config = dict(
    dataset='Sentinel-2 satellite tiles (TerraMesh)',
    horizontal_flip=True,
    targets=['main land cover'],
    norm_position='res_post',
    moe='top_k',
    expert_mlp_ratio=0.25,
    experts_per_token=2,
    conv_stem=True,
    pooling='class_token',
    batch_size=256,
    final_lr_fraction=0.01,
)
Rows from block 10, named by matrix and row number. Rows with one number belong to one attention dimension. Each number is 128 + 32 x the weight over its row's rms, rounded and kept within 0 to 255. All counts start at 0. Numbers have three digits each. After the name is the row's rms in percent of the matrix's.
# q: attention query (model.blocks.10.attn.q.weight, 384x384), inputs 288-383
# k: attention key (model.blocks.10.attn.k.weight, 384x384), inputs 288-383
q.174 080:086164128147128128128128128128155128153128128128128177128091128091126110130128128079128048128159128131128183128128095174128128096128090128128128128128147128128176128130128128128116122090162107149118112205128113072155129097165095167132191128128164128096177085134128087068082128102128128128
k.174 087:206156129128178128100132162128064128128061187128128101169159172128115108109080172157178147128160171154194099061128128102128085170117131112128104097163128056153128187118157108172128055128096181158128128146082188169128128178120162159178128131153128088090128141186150128118182128128106138089
q.175 098:086090092062062128124137210160081195128110168126128135103122205158108099158107057128133085146073181098208093174097169101116134119128189238084093168156094193169172147061152128128172163117098146150128062090164128128182078156099128138123128128142155082101162128099128096161084125095128128148
k.175 108:159128172149131066100100128108111084118195082076081128128107114128182165128180128151035131086128078089128162102139128118105146132069120135172128128104157159101080122100054054128076172135128128128170122164128141078077113128128128146128137128109119128133170170131128110095102132121101128128
q.176 109:197181128128104128138128105181149153091128128120160142102128116120116145046128121128128099150102128158112098134099073161116132128128168149142128155109163128136128160166128128169163115128104128222090096193128177128120097154128067137133176039095202128128109091108128163086155128077104180086
k.176 086:100100128107128079128166167135109132103128086067148128103128079107163065169128128148128156077128128197178111169128097184128128128194137191156102182128180128091140077140048120128119154099169031128128083128118128112128101128128100109128175140153174166128167128128128102149128128140208103154
q.177 098:128142128077122186177152137093103140175096157142190128124163150128075159128093112126128080187095128179129099128158088091128128072128128128121128186192143128169128128128161128121140128144094157128078113147128104098128076173092092128092102128114128133128083118093205161178083160101128128104
k.177 114:128105128123128128220128094128123128128128136156101127128139164168145133135090128077104161135128151130128128085152155099197141068087118079137128087163093128171128148104150128111180128054128152128128141113188097054166153128131128094101035128168128203135096186096164109127038128128056128165
q.178 077:128116176128147112140072128128093128126128128137083128128184172128128128063128062128128116172128184128099074128096123128099085154120115083156128121098128077128152128136187128128128110128128128128103163128143175128128093094144128108128128128128133128100234116120167148137114104081135201134
k.178 075:097173168073113128128154035128177128128128123128128128128182128128167124127094144128143195128144171158134128155197152128128128128130102106128117162118128188140128116076123134128155118097042128089093128128128022168128176128098105128082061128128128191128128128070175128090013198128149127128
q.179 089:104217086113065128074075177128141086095166144086141174128128164124128095117159081128100127096128128076133151246095128128045128128151128128055188106072100221075128128141152112128103128122135128169128164084113128172141116122157128128117128128070062128145175112128128181128105128061128116133
k.179 092:128101128175164128088123147128128128084146109061128195128128122108128144128128128128080162146177083116079128087189058165112128124060171120128128128128128089128128120090100128128100184117128126150128147128128128054128128127128123063132183127154173112107128146153128087104104128128097173115
q.180 098:159128144081117123160128151128111140184075128162128112128157177132113150169090106128152152128106208128118082128128123125121099077154173157128128187213128128235151187128146128128188128128091185128128090128145071148144094147066141128128128196180126128068120123126128128194118128117128099128
k.180 092:097128128128122128139128083079128062128211128066091140128096094128128111128128128128065125096128081128080195182194179144182176128107116073136172175128160128099128128063128080056079142064159086085175084128224104128128115072143071128128087213099072201086129137078104080128093128128128134128
q.181 082:115103064138056150128132128128091181128128112103128128165108153128162120175173062086128064139128132129172128128128128110128196130152131179143128128128107136176167098078128160128128163082125065128145055128128128203128118092128117043091131105065187123063223028125128128151103128105128102128
k.181 087:162145128128127133087095157060101085093128107128069128126103080126128108162128140115064179128146116088128169094128128128106122132059128087141128094096123155111128160146097064128128127144128140180146167153128128128140128128128128128128164128128173128103153161127106075052111149185128158134
q.182 077:182128131088086128160124178207124173072110125109128128086128128128118170156128128155107128133128078141128128176128079183055137097154166215128122201187128175212113141091099128179170176091166148170128077114128128137129147128123135149128128128177186128154095142083149128089133085131191093128
k.182 086:156179127168128122099102142100128128158176128077128128150135106139227128128128149128128128091174087097050128128128161128158128125049076128136128118113128194128128084112128079128142125128161096149128128186128170090083203128149065128128127171105136177140174128128075128093067113128109128142
q.183 082:105066082128151185152128128183128110128128094157128110168075128128228124237128128128178112128158128128128151094162140135082172122133128128114062128155083120128128093070176156128128148098119072128180128128076128148127109086128128060069092128069115185149121128089151151169135091128128087111
k.183 088:128150128128128124156157170124119115131155128079096174128073113148168128128128128128041193128128128105063170114171127128168147128089173128191144091079119128073088137128123090083080128128154128141128142128169128128106128100114132167128168128143126102106137150172077128096128163160128191111
q.184 114:128075119145177167131174128113172117143111146114184128121100128154120128176076128128128126128120116128122122089164070128128142087100126119150151158128101146128128128096128201182127128153140181128128112191084093128128128098114077128065128128081114172087115138063067112128160147159128098080
k.184 143:148201172114088128128063163146126128076128130114128125165120105077095109128128107123128128128167073079116146143122114081098164180129128128084136128071128116105099131195138078123080091128128098128118128101155184128126181143128119182173141051097158080128128128196138161081128128105121184105
q.185 082:130128204121128128149128170157128128128218075128070116105078022128112111142130128128064179122183091132128132178128128167128180128078200158169144150091128186090111151128132128086115128118128068128128128169158174139137118128142072159111159091056128067167160128127082172110124113089128155128
k.185 092:128149128141128128159128061029124128197138131089171128082089142128203186166191128076128158136128128128059145128212131128210128090154114128128156108120128128108128131128128128078098132108151142128128129131147128066130067095134128117128128119096086176095143126128141074181114141128059142128
q.186 095:091110103081081134128085089128128128128128087186157071056160145178128128128128128132184128136064183188149153143128127128128073137176128137125128220117073167172173214128165180195083157131066183122085155155098131149157068128097128098128115126122145148128128125128153116140128156154163118128
k.186 108:151153114128065184128128137146128128172098166128178100170181128101057155108128082128101071128116128104128082176077143079148100128140128199073114128171128128128178128090128128139128092171101183128128090082128128166128102128118179165182138134068160092085204099130060128145133128088128128162
q.187 075:066094087147128128128164110128128194162192079128128091128126110132053204128107128064128071091128091113128128182128160155104156128074128128162107128092157128131128128128128095083078167118128140094107147174128128070128128128094128128101183152178163158156115177076128128097128128110128128128
k.187 088:141134147092128163128105128170128113128128133185075128149168107076098128112150128128094128128128144128131136082084060128053128159144205121171087128128128050176128152128128128128119128134128103215100128134151180128110108128128106158190133077137183104110179160128183128048128128049043183128
q.188 097:128088128068128128160128173170128156128098160128160126108151128156092099128109176130128095152087176179158109112162084109132117091149160128128149128128125162175231131128140174128178153058132156177126078062176128128133142128083125139129128092161177094088103056082191145144072180128128110128
k.188 098:128128179105107099122089128146134079107195100074085146128128133126128128180128129151013128082128128036094137128149160098117127181128167128165128175111192179112128090128058083128087128160180099128186128128105143080128128152105128140151128172066134094112149161153065128128067138108128178144
q.189 110:128138146154170100099106073094128089119128102128067128102133076113171128128157128128084148104122101082092112128134128135127128158129128082136128066128165055128070087188112137128038087175128106086130199162128142136119163172194134152139135169099101128164105196165146125127155101128065128149
k.189 101:109128091128116167143129131190137128142073175199220128087128143128093153077079128128229087207116144200128126126148128128128143124190115155074128126178071035128128128157175193128181101122139128088128095122127079128187182128128128128113128105162110139122099138101155134157129128101156088128
q.190 079:110100165128128128128128190144141162128110128104165128124164128080137120158115128115128080132076125155128128128116098135119128128128164197146128192128104128160145113114128120128196128108128128124128052136128128081137072165074130107119128128128128106127128045136128128114068128124128157111
k.190 088:163126153160158130127103128085118128128161092050058119153128168128112128128185125127038118128135128090130134078128188115119141146128127146211185166077154189066053128128048115085128128143128143147165179156110128161115128157157128142142141128049128124107189179142128092051128201148182159148
q.191 084:155128190181162079128128094137173106107098111110116128152096122097146185088142188108110128105169121105128144128119128183175135107109088128157192128090183075145116117166118128187128101152139116128128210170128081128077128068194128164128134128079083185171086140172132128070162095128128100096
k.191 103:091080089088128149174177099128128202151128148178142097131123128122069057154128128123255128156093175178128084149128128078128146092203103154092128128128105119167181128106162128128188107085128165096128112128128128178128119173128128128090106120157098147146096141116176136139136118109109068128
q.192 109:128120116128071156127111097128092179128128123183128110094128125128128128144128128187128128160118155128128074128103037114128128152160190129141094076084162128178123177128128130128110153180041172161076151128089155078131128177097107110128181128178224105128094128128128107128161074075092152128
k.192 120:197128138128072128119101128179128128144094184186148072128186165110108104128116069190141090188075179162185061128071033128066090166128189179128082128128168062181104128095177156186128125128064148169073128130052128140168086199128153126140159128128128127106128128136131187138161099044164128126
q.193 129:120169136128146107101140137154145128131173145124095130187110128099118141089128128128054104084140090128145149174126191137128131174129128128058134128128172128115188116188077128141189128070128128150201153076210128128121198076177128128128111128128050128171118125144128182076128134128122145128
k.193 097:154121144099121223128123128172119129154084174200186139128191173144057059128102062128128037181128128140192085151137133129175035099128128177066066162174108137159128128102160128143148132120089128128064097074090128195167139128128217128128129168068134149084128083113088128152106165128120113147
q.194 084:178170128085128128165095128128123122128154136128181128076130096197099128128078128173161103128171178128128099128150128092128128128128129125128080128193070146128173170128177128102157110128124128140109128123172086147128110124128128083122066137128128128088167206128128128176117182128154085104
k.194 099:128177128140089128116128128159095143120128170169127098150177142140089108111118092182139038126138123060153081170071128128156112131128119128038077140124127136128128184175174128147128073128117103128128128058128181200171128112128128180133122128073120146105078117101140192113124126090111113128
q.195 132:085165127128131128101132098128128128128191128128077146128128128128128128142171165128064199074128078080062164159164160160085165128130062097128128128055128122072110128182128106076116133128166100128128138128184128062128163129128099156127128119137098141181110122168137095065116072140101128128
k.195 099:128157114128162090128093162116096070071167089128066128128102106088128079133128139107128130131150098089097136095148146128108128177151113117128121068109174126105126125214084055128128152128115128128115128132138175118094165181137127115152182142140160087135126128157131100070186092142133217151
q.196 102:128128128094119159128079159191105128128107128161123094090168134156128128128069163132213092178109128167128122143130081169105138128080174128141095165128108128168141167106169100181128097123128110153128092128128152128128076128048155128079062155128167140128085151081128098128128125128185070128
k.196 104:112108109041128128162145128117071158197098180162195091102151153130088151128082073135148147128072178165128109129068128127136098107124128125097105161190065110137138128114193158186128180117096161125128128113128093159128140128101120103101140150141073155155116164109149128201100128103113128128
q.197 094:175153140047181086130108061128128128128123128093151128100128091171162128128128160155128179124126164128137104062181109168128128153128123081128128128160128128148128160106076128164140109112093134144165128135128094029128128128097128078129122202169128159128070137154192099112156108110131135113
k.197 093:128175171116148128077130143159073125128079128164103124113128128095128138115100092164145128177128128147128105128132128128128051134128127128045100166163128155097128159178185072128128128128108128113075117045128128169143230171091180186128117162122143128117115128143133122128163128128076126128
q.198 070:065160149115121128094100134128067104112141128170128042065062149127128135111170181083128223155119128117092103128128111105128128149177176128101069111128145096123128128105171128042096128128128151168092192099146148128117128207128128189164128070116184054128165128144128158130138106137128110179
k.198 088:211125101128103093100083128128195067085126081128128123127128108098128185093133128154108149132113093119128128128128128128128163179093172128128139128128101101143109158161128102127097077128108128150128246128099128128112156128128128162128161128128141128152148141167128126083128079130114154047
q.199 094:095157150144182101071128136103128077115196079128072095148140114120148119122155128128093192128149098081074156167128172092077128184120128096099128100156171133096105077152093156143037127128128162128161201128128128173128166171160087192149128128096128086153153162201076128128128081139092140140
k.199 101:189128179128128103073086128153128083071128135128062133098128117128213149128176154128110128140131128093128128092137135108099128171128182128128154076102147061149097128128128128128128103140128080168128170128121128128104120144128132124136135104128128128176146096168128128128132075127146139128
q.200 095:128144162128165128100063057136072086123128107197072128117091128088166128103168172149106139127148123085055128060136131044153077128173115052128094078128128067128119128166128154128082128128114128128157168128180172098128154167173104142158119128163100115128109198167151128136152128128128165171
k.200 101:180171128108188107072128083127159128128195097128102128128112076091132128128143173128113154116159144128091128104199110120115128196128148093181136089101184084139098133128078125128075128128154086161172196185084128094103135128158079161150143128146156106128120143171177104106147100114128157082
q.201 091:100091121128156161130126081103066101186065128183128090128132128172175185128126091174128128139128132080128117063109125104143128085128177110163128127170083155128142204098128167128182173150051206128128089070178119111130131153119132111163060091178155115087082114128133128178110128162110127100
k.201 111:128115146128128093141128111149128121108170104116096141135092050102170128128128128149046199090153139123113107128168124128102128093169166099183128128118150128103128128139128098128078177154138128133182152128128125046081103133128090128128128153205150128155101197128192061074080112208128128128
q.202 084:128146169079077128197137128119179172111128128128128174128114116186128150122091196069084154121128128128150138128173186156144128095128128128150093128137097128107158130134127058138143142082137128128216109128199128091128128128119130124161139125120140153154129128082172098108090134178160147128
k.202 095:128152098128166163172128087126178128128106085154163107098135128128027147102074128068171130128129084151128180176128128169196128117096085128128153146128128128071157128128182151128201105082128140128085076128196140182172170086128128109128128128075086113128128086099065153136141128151191110109
q.203 099:234141128073128121165102128205128128128128099132128128083128116128128084102128076179128068117142164185175128160128128128081128128165128161143103197128107117128096145096112109235128128110128128170128128174047109175128123112092128128079146128107102128128106145128128128128128204105194097111
k.203 070:124181182128129128128128098139128090150082102165088086168105128128128151128128118157069161187128128128075128128075106128133197112113111128093071128119083128171128128128128093105163140128077128121128128128128162128131128128039128150112128128128165128128128195104166128128056128141060128174
q.204 092:121157128131128128067128150081059091128139117147128128159133124128073128106113083153102128128128081092128148128144128136098128163199092151085136103109120128108099128142096128153124128193128092138128155099077128218128176153136148128141108115075135115090132114128083109156142141169128088138
k.204 097:128148128128116090099108162091110061073173122128064141093128111097197128128195171102095128137128139082114128128100125149169153165116192099157128105096102098135092088128088128105110145167128083166110183151128090128080141141153128142141128081128141149120133128152119096105128080147145142141
q.205 080:162118128128099154124090147130128149093077151064123182128127077128189104128128144099136075144132128153175128145151044177089182128128078175128132128128164128128114089128128094108146071064128122205110098190128175090095128093123181097089128128148128148128181128188183128075188128090162182097
k.205 089:128146128113057128128128133197128128128087134187128072128131128128128097128088128185178149184056147097125096164067128133140079128147124128072074128155165149128128173087162121128148128128072171106134164128105151128167045169101143181128189126123128092128128170120169122116087149144128128121
q.206 068:128045065167162128181128128184128144128088112128075128174161128128167128128128128155141044128128150160154128160148134128178128053125128186128168128034104128128132128101096130128147061128150128216120128127119105128128128054131128060095207099128071229132159128146185128124128157128128125157
k.206 071:078106128152102172128129128128076160157091178128098128128128103153138122128095069108142106163202171128144128128128116128128128141176089128128128128079128141128093128128106128091167148158128085072118027135128139128185128128128128138128128146071098128076110172128153103165128151128074159128
q.207 069:128128138128207128183102067128126141128128111141150115131139171128096128128070193128128213124123122176077146106174128119105128128128128074068128118162159128185059142134126197125123128220107128128128210111056128100136179133124087182192099128173178118128071128138078130144128148121125128128
k.207 081:165084158070173128057128135128185128088128052128128189128128093151128136128128145128094121128128128159081167127128128128176196150124128086128139100159128164069128122160044095159118128102128128147196188130180117133103146128128124121145097128128138128134166113164109128101170128138168156081
q.208 119:103150128160144092128029105140128128114184073128070161116104095063128128080174155111128127122134104104150128141128128125108128179128104128094166128074178128128117148186128118128083097128195096156153128119128150149084153107175100128172174128128128121224128128182128140082128130100128128106
k.208 126:078102114086128141163169128088125128191113132128171128119141156128084141166103134123145122141121151114128115113126157136128130072128153128123147156187128128161156089075098181128191164168142148070113128109158047125146094114128152128094060166103085150083128128084114128194059179128131099148
q.209 094:135128079133150128128128170128128128145074175128186128138191128167122128128056086095128058185080159160186128128128157128194128069091098136128089165168091128128210128117175173189128128077128120128128127150128112128128128097128151087128145139123097179101103090128080146174130111128133140091
k.209 134:075128189151128128128107110091198021128165128066128179148128079128176136080128188083128161109157128069052200143164128152128155155080102100153167098128192129091101070128065128089109126102156128172128160181128128090057134094171128177125128066111128128128163148128126128103115086128151175128
q.210 138:145128097078128183145128128127079128165071128128184104128128128128128111127079059143172053157097158128187081100110128110128095060128159107128128204157128101157154128128178164128139163119128118128105116089128144215128097163078128106117128157142103128062128112117128146160101128145129061103
k.210 122:105097128102126058167144057093128063128148081128128183128101128128128176150128128063092198073128112128128144128128128170128128068085126128184173157128143128128133128128104108105128181128153105094140128167190128063128128128128128128075128128188128171150128162126152128123098129186125128128
q.211 106:151128128128083128159128128169173128091187076096128128136109095128128202128151128128128195126128128125093141128172128197128223148128150136171107128149081109151069089128085109120097128152108104128159128152169128031107139127116150128117115146175140117197111198128179070104154039132128128083
k.211 156:128128128116106128106128166164072172122081128176128071128163187102073112106079077198169070181105142146192072081094082064102070150161128164056064133150122128174149128128187131167129128158082128119087128052128184170166157128083128139177154128082151102128134128128128197150128128091128128128
q.212 092:129157140128128128079083240053079155113057130175118128128128209119107064087101126105152080191118164128128089154095086068075128119128161128128128136120099124114129151128131068128152128153111128174128113128075197190128092128082179185126090076073134095089178076156109180149155118128119135128
k.212 099:102126076084128127177128100153176128128125071128177103102120128170189154122128166148128166146114176171101113148128121131176193114067103128129129128128076139081175128097116190153157115085128172079180128128128060128128121128128128064077073128192128128182128156079136120151128184139117128063
q.213 110:176092128104140178131097191196122128105097128148164120081175128154128128123089128124190080176136128162152077110128068148128128108092198173153125189164087131177125204106128082137128139112073128155073110128077128184128080132062167128079115156142128128128100093101128128143167160136153097128
k.213 106:098128099094100128128156092128112194192085184151218098128171153158118125147103077143150166128126166157146097128097132128092110105128143149128108166205128169155098128066190128149128145128115128112111083116130128169155128128088128128114128104096080150128112153088105128203055197128128094119
q.214 083:128128156106114139128084149105128104093177113128152097128086075087128128131128187112102198191163128087056128163179111067072148159079128148130082087128155106128128147121155123128068128128141116156141166128128149130087142165128166203169128102108226041177147156119128128153218107108100100095
k.214 083:179151128114128128097096128093119061087088128164101100128180128109128128106106128148128058140105096128126117128128128128128128166109194128063195128139060066128128185101128121167139047131128128157128185128154130185128157128157170112120092107061122128126182048114089128075158046073128128062
q.215 072:192128121128176128128163084125202139128113146117128128151128128096088128178165128184128161031124128128128128114099136128097132097202156128197117168132128148128113062128157158068164128128099182094128128207107116074164128128109128102128147074137128097107128115114131128128060139127128121095
k.215 075:128128097140144097130149128128086103118128150109134149192120119189123041124128137180079128094147128161128090152128117128076145111128128160128071140141128177128172128128128189112229128128128175128128071149128126128084128128148113128121084128040128128005128146115128154128128128067128159229
q.216 097:128156093154128121175202134097113151182128128149162159128069172191098203128128128135128122137138169160128166128097128128214198033109088131128167103199081169125131103128135124115129116128181163099113089128177128128146136113128079138128128099128128194110128142069140128157128164128158128128
k.216 087:168210090153180128128097135147141084065162103128122156174111128140159128061158125121099093118130091128128128128126093151156165147177128156145128114057178128103149113208098128170107128146156100122182117161120128152091128090128131155158128119128184128131128084200159113095158140149104128101
q.217 102:130132083128128142138196143128157179184128110162152128104128088128128128133128104108165104196171128193156144202128045223154184092129154156155156128128128128128147145095128125128149136121105128163025127128074128128128101128128105136135128128128128152128103117123128141128128109105169128098
k.217 095:159145128128075128130172157152172151145078123150177150181188127148070128128091128127175087128128134128180095192134107159107140181180105175101122147147073187165195128128171128133141140140151128128036115128081119167177057128066180128128128128128128088061128086115043154128109152153177073133
q.218 094:043128153128160066068128104077098063131129147128128128134128137128107128147180159142075158078128128058092124106137143086140176154115128105128130105169172128128127123128076128090153187128127167050165190110128105065079137184164138152128098128128128141128131134170122077128135111128074196128
k.218 077:181141128128128095128077171128128174106143211113117128128128128128161128142173131128171127112128128146128086063069099117128063147151175181150150128134166063128044098128086171115120128162141128173149128135068128119128128128177128128171128152132195048090090139159128128174128077128156128115
q.219 087:180128128166072171146128204146194128128154115147145128075143080130163128096088201073128106187128128128076128128104079145107166105128173163179188128148128117086144133128174073142087128113128126145105099170128171106128128100128108128113128128128169128154108128080128128112128147128144128135
k.219 099:067153107125148180158173167128112199128128128128181084128158128161060101139128089109164107128128144141147149172090151128150128119128086128128120143179065141128191151113170128179146128066128163107128073128157128128148153128128128128117106128071108138128128083060104183149128128092128102133
q.220 089:128128065128128152128179148145166128179081163128128155116155128170085107159098069149206048103125156152196128128128104178137094064128128128125150195141104128104128154096128183128155128077132112086088090084128088181175128088101102081105078128128128162130128092087128128128128195148177083128
k.220 090:128128128077126128164137074100088151147128093128175171151114142149128080159095128128128122126128140128128108143140128160128141103097132096202128128152097184128143108087146091143171128122104142094139147176128128128128195108125166060108110128107095128103128128080128061155098147160089148185
q.221 075:128128128209128128082127145111128142086128128129128128128128175128128146098127190128160114143128029128128160128136081128128197128128095144107121123112128073119156128128170128134164076128128128151109128075141098068099125174141234100128117096077152128128139082118052128130128082159128108172
k.221 068:047123082090023079131106179128128158128166128135069102046125128065128158128166128142102155128128162091128093132108195080128101091128128214128128128166169107128139132128128091109084149077098205124118128128132096162143128128128061148128161128128148128198166128128188128136130128140135135128
q.222 077:176128118184125163142108195145185162070107147083128128128137128088188105128123148101138128144128099140128107100128095128079195167032125128161128128137167104128245128128128057128159059038106054165150128139128160077085159128123128129122128128182128128172127094128181128064139066121164128128
k.222 083:128164128091128137180107152128106128183072128180191061128134175143128107128128128128170128190052175098128128120056128071136085160140128128069041136168128150154085128128169128128128128128128128089068074128122189182128099207109137167144128128124128110126128130106148131176128128121065125119
q.223 079:162099128124123138128065128161128128128114128128137128123171104165157128134132136097158066154160142125173080129128048150128155128094139191160114136128089089128128128110157043200185128039128100175173069131128128077112120064122191107117128144130128133128112128112156128128128128121128103106
k.223 086:113139110152114128148154096161121182128073132128128054093128170123128128086090091128159139171128180084140128145122134092077118112157084128061057128110132167087128128128162121084121087143086133080128128067110122145128128128063135176132153143121110127145058182093128128128102161142076151128
q.224 102:178154176112078153169131151218114189177149124166128128098171130135125128112060167162140127181128128178155117124113091128139128128155184142150128187118128155164150141128157128224128107145068144119103084112128149086128066139086128128102181084128111094168091101133163139130128122128200170101
k.224 109:145140072128096128162128128169128193128102128197128096128160121181091200157097148163128072128062128176128052115126099123126128128128158101128093128127089118128174162142157155169155097128128128128128128097101162146158141152079142128128134140110103145132129139083114128077136094134055128105
q.225 101:142105170115128128128183158136128146127086128099162106105182127181091128181080130117173146206117141188109132161125128090128109128156128128191121193128102163139132168081161150169128134128128128128128128128007128128152128128077105128085128128128162087128128116126128128128128128139168103087
k.225 133:128175128127104128090073128144176070074114128104108145128094128063175187054132157134128128128128130128095128128106107114073165158063128102128128071058160083128128142165089071128107077133163104201128124123198128128088145128162108157163134024169141116151111104179178128128143094128101173086
q.226 093:096094080107128128155119128128161130128128158146180128072135094175079161224128128096153128139121128128111128114128177146173095128128128077128128161128085161128128130114128161095170128119111116097106128148086133128128108128128085128085135167114132187128052199063068128141112206156128105128
k.226 105:143160097179136122080128109128128121079152085149069119136113135099147102078128133138104128128128128080128123147128101072092135176167113128077100088103174128109145129171116098128125057126144144171189161128147195128121161104161173137148166128086128128142128128157143155071171079110073128128
q.227 114:202125104128128199143140148156128128145077152156188069085123128164104128197039147128128128128106153158165058134128080183128114078124128166166128148152128128128098153128189181128128168128078128127031086168128149165187090187128128128101128133128172146077103166105119172167128128127139128064
k.227 075:128166193154078128102138120125091093157098148104066128225128143093128103088128128128137128092128099074177149104167128161128099128143022128096128086128128048128128128128150137100119128163115128127160146128103148207128128100147161098150204128128140167128135143139062174128128128172120174149
q.228 071:132128167123085095097151156040128073051128100100055165184128128128164081143097151128088137128128128128128151140091128097136082124206145144128128128128138123149128128137102128139113128111169153159153184120128128169128109128128180107133122163164094163103128066123193088166147128147127091204
k.228 078:175142093107108128118160162160128128154128128147128128128128105131174128187168128115144150114128088203169128128128128115107099138128122229132069181128060128128040108128177128128128128128143123086115112090062159128136099128083119071069128182091128123103128127128128119128166128125187030137
q.229 102:128128122146146082041128129128099051051116128094104126128128128128128086128142085128131140172122128128128128101142081106070151172113148139092128084094126128113114085202101081128071128128137107215149170169128175154096135148152154205153159094076142128128115102179128186128128128101146112105
k.229 105:163166119150128088121128131119128128105128155133122132124128049110181128177201175070128187128128112151128128128116112146110154128128128136128128148128093113166083135128138129121065134135128100147111169162128128128051128124128124120128120089175128133159077135128128128128107128171167070074
q.230 131:128150155148128090083074158151128128072143123099078128165097111088171094101173113118128144094180066097153176148141101128072124192114128128119128124084128100109102101167128083128073080128128096128124179146078174175086148154154160166158151128091128128160128115188145159128146128128128168140
k.230 118:121151154125134085116137128108128127092100128085140128147103058094128131133223187099113235088170094138128160104150128128121128128128128128128128128109128101127089100104128103128054178139128091128134162173137143128039110116128123147134128112161139128155086120128124117128147116165173093131
q.231 080:097128100076128100166128164064128132145098108128163157156128134152128095147101060128150093128134172128168128128109100106128056138185063156103090176190196128112128141066144128128086128128144128119128128116111120144150128109148065109093128157128126128128140128114128092174071154184111117196
k.231 091:128128128159134162182166143164128200151155186101158128196142128128154128148091094148120168128150073146174088164128128107133128140128080128064128141193110128128128118113161155096166154140083152072128115113088060142128137125138167128106147161050128120052158103108089135205128165151159122209
q.232 082:128131128107085150097128184155128126128046148163124128168128163132144083084128128146119082149067128172201099167058085173128125128103154216146115112076137105136151128103158139128131128065090128171097091128112156207128132128091128128160167076170128074152128067128084159082128128128134094041
k.232 083:128061125128128103128128128128091128128128128128128093087155148149090128182152112165079158106128128133128128113110126187128108128021206072128117128098092128173150117146121109068096128182066190128112120144128099132074153165128128122108128156128123128114083213128126148158067144110099149109
q.233 077:096128094128233128156166084112128128210128132124196127142200128183068121142054086128151139117128128128160128128128145119150124119166100126128145144162075164114148114133128128128128101110128110073163126128163076081128197146085128108174128255080073165128133128087128118165128170128133169105
k.233 079:098128122158128167149114128128128117128128116159161174127110148142128104097116149068128108128128130184136160175102128152128173060105128073128141128164090086128200165128121129129130128068120101073104086134158133128128169128099122088128109128157081139191082106101071105105081057128128106088
q.234 130:111108128169091128128175163107106122178128183192128084137130197128128104181089049136156098145128135117178100128099142093159128087128108139098070100176049092149192128128128191153163111115091108075128128068128092149164143106124167128098103128157093164075149142051128117192162169144093027121
k.234 123:107150085128085177128191133137128143157071128128170128087162184149128110156078044165142103128118128134128069173128128093107146128128148140114095128188128179135122142128162161119202128128089168082085126130092090184191128128098174128101128140114099128082147117098093173176097128128103104144
q.235 090:154159128168128089128055152154098083132162098150128153150122128128106128140150128121155141116128101128176121170117111056128136163128128187128080133128109091103146111128116128128093087120128094146128199128077201174149128128157128146128128128088128128151176104118099136128164114054137164170
k.235 097:128128128163145133126128106100177132114128128049139190129070119128195128152185130128155128128162093203128128128179122128113196128128102134128201162116180175073090086115091140128055121113153128120116104189122126066086102054137080084128170128144128189110149128118111138142128095128128138128
q.236 098:128128174128128106075095191092133093036104007051105128146150131093141128095114114135128150128128128144094159128154128128074125158128108128137146085067189158128099128128128128135058168167117151197128128171116159128134158128128087161152179108138175137178128132182155172072128079098139162116
k.236 107:138136134128114064141128096128181128120136135128113121089128042130191119169176191137082194076185128128128125072148147128123128100096164054170187149128080099168080107128128119128068128122113128110128128128180128104090128111127080103128128111178128128151058180128170126141101114128097088086
q.237 082:163103118176128128139091091165128128134161126151085129083123128076102161062118196165128118166112092180085105116088128157128178152099128128128122114092128124148090128189128138169136128093104188152128128138159172132154170112128073159144150092128128068183103192178099128052116128100128128054
k.237 084:128111064128128128089128108128128083128069128163128128087092150149128128105128141128128075140105160160071128033141072142128128109104128108169128128086150128128185135128108128128128138158169141180128100174145131091128158115163098128128108124182128128128084179112209128097154082128072130046
q.238 106:077064128108128086143142148064092128151099147160159158162132156156095127160122081140170128092142128102196091128142189128128093135128107128128097170194128106128128154069145136128096157067146132128151122128094072128128128114148128114085079187128096136070128090128149077128107161183106074215
k.238 100:098128200128154158101166128128129208129128108120136163181175128128106135148104047174147128066140082131183078128112128131097160128157031128128128132190128128128078104102163128082128128108128147078128128099047095126187128126161134120128184128103128128125128076101107163147180161103172127199
q.239 134:111081095128108156128180135128142157232118161161168157129164128158128127128117121128123129128072128151135107128131142131201116084140125128128122174176109131137170122064128202128157184103128128087108090106128034128159088128084128128099068128128110128074115128070100100182117179178128088144
k.239 126:091107119125133176142134135128080194157106154147143128128181168139075078133128075132169083157119128128190128147130128128128102127128105128099128157176149162094128125106135145130201109128095169091127100059128127170175166128128180128131128155064105128091182103110073128138128128133109156203
q.240 113:128123128128083186087139128113033128128075176205172128128183173102156128128096128200100143151058188113171073050091093092150067146128128203115072123128128078209173159097149162134147116101101150128162129080099128128159095177128128128148097128182182128099126153139160128175107128090128131155
k.240 091:081094152146160172128168089128128123216110156130151094086160154140114128138089101138154114133128108134136128114155163128128093085114128111101128134129124159151198174092142168141132128082087089106171083138107084161128128083183075098090098140136089169128128128080178128170107123076075129128
q.241 099:116128128081128184128128097166079128163085154183176074058128154128058106128048142111183132197090161197105128052124128149128086149189174128120128128181139164164141169090196128128170168136061154128077123147128100183149128174076063128128105169114138084126128177128104115128128174104123128128
k.241 069:150170093128069092073128165128128128128048128128095128134093125128128225140169147130105128125140128128165128128128051175104128129098128135128128128084128128101039159129128128194134128162119175128128111128128170192175192175128188149128163128216128128114128128125166136128120125128128128128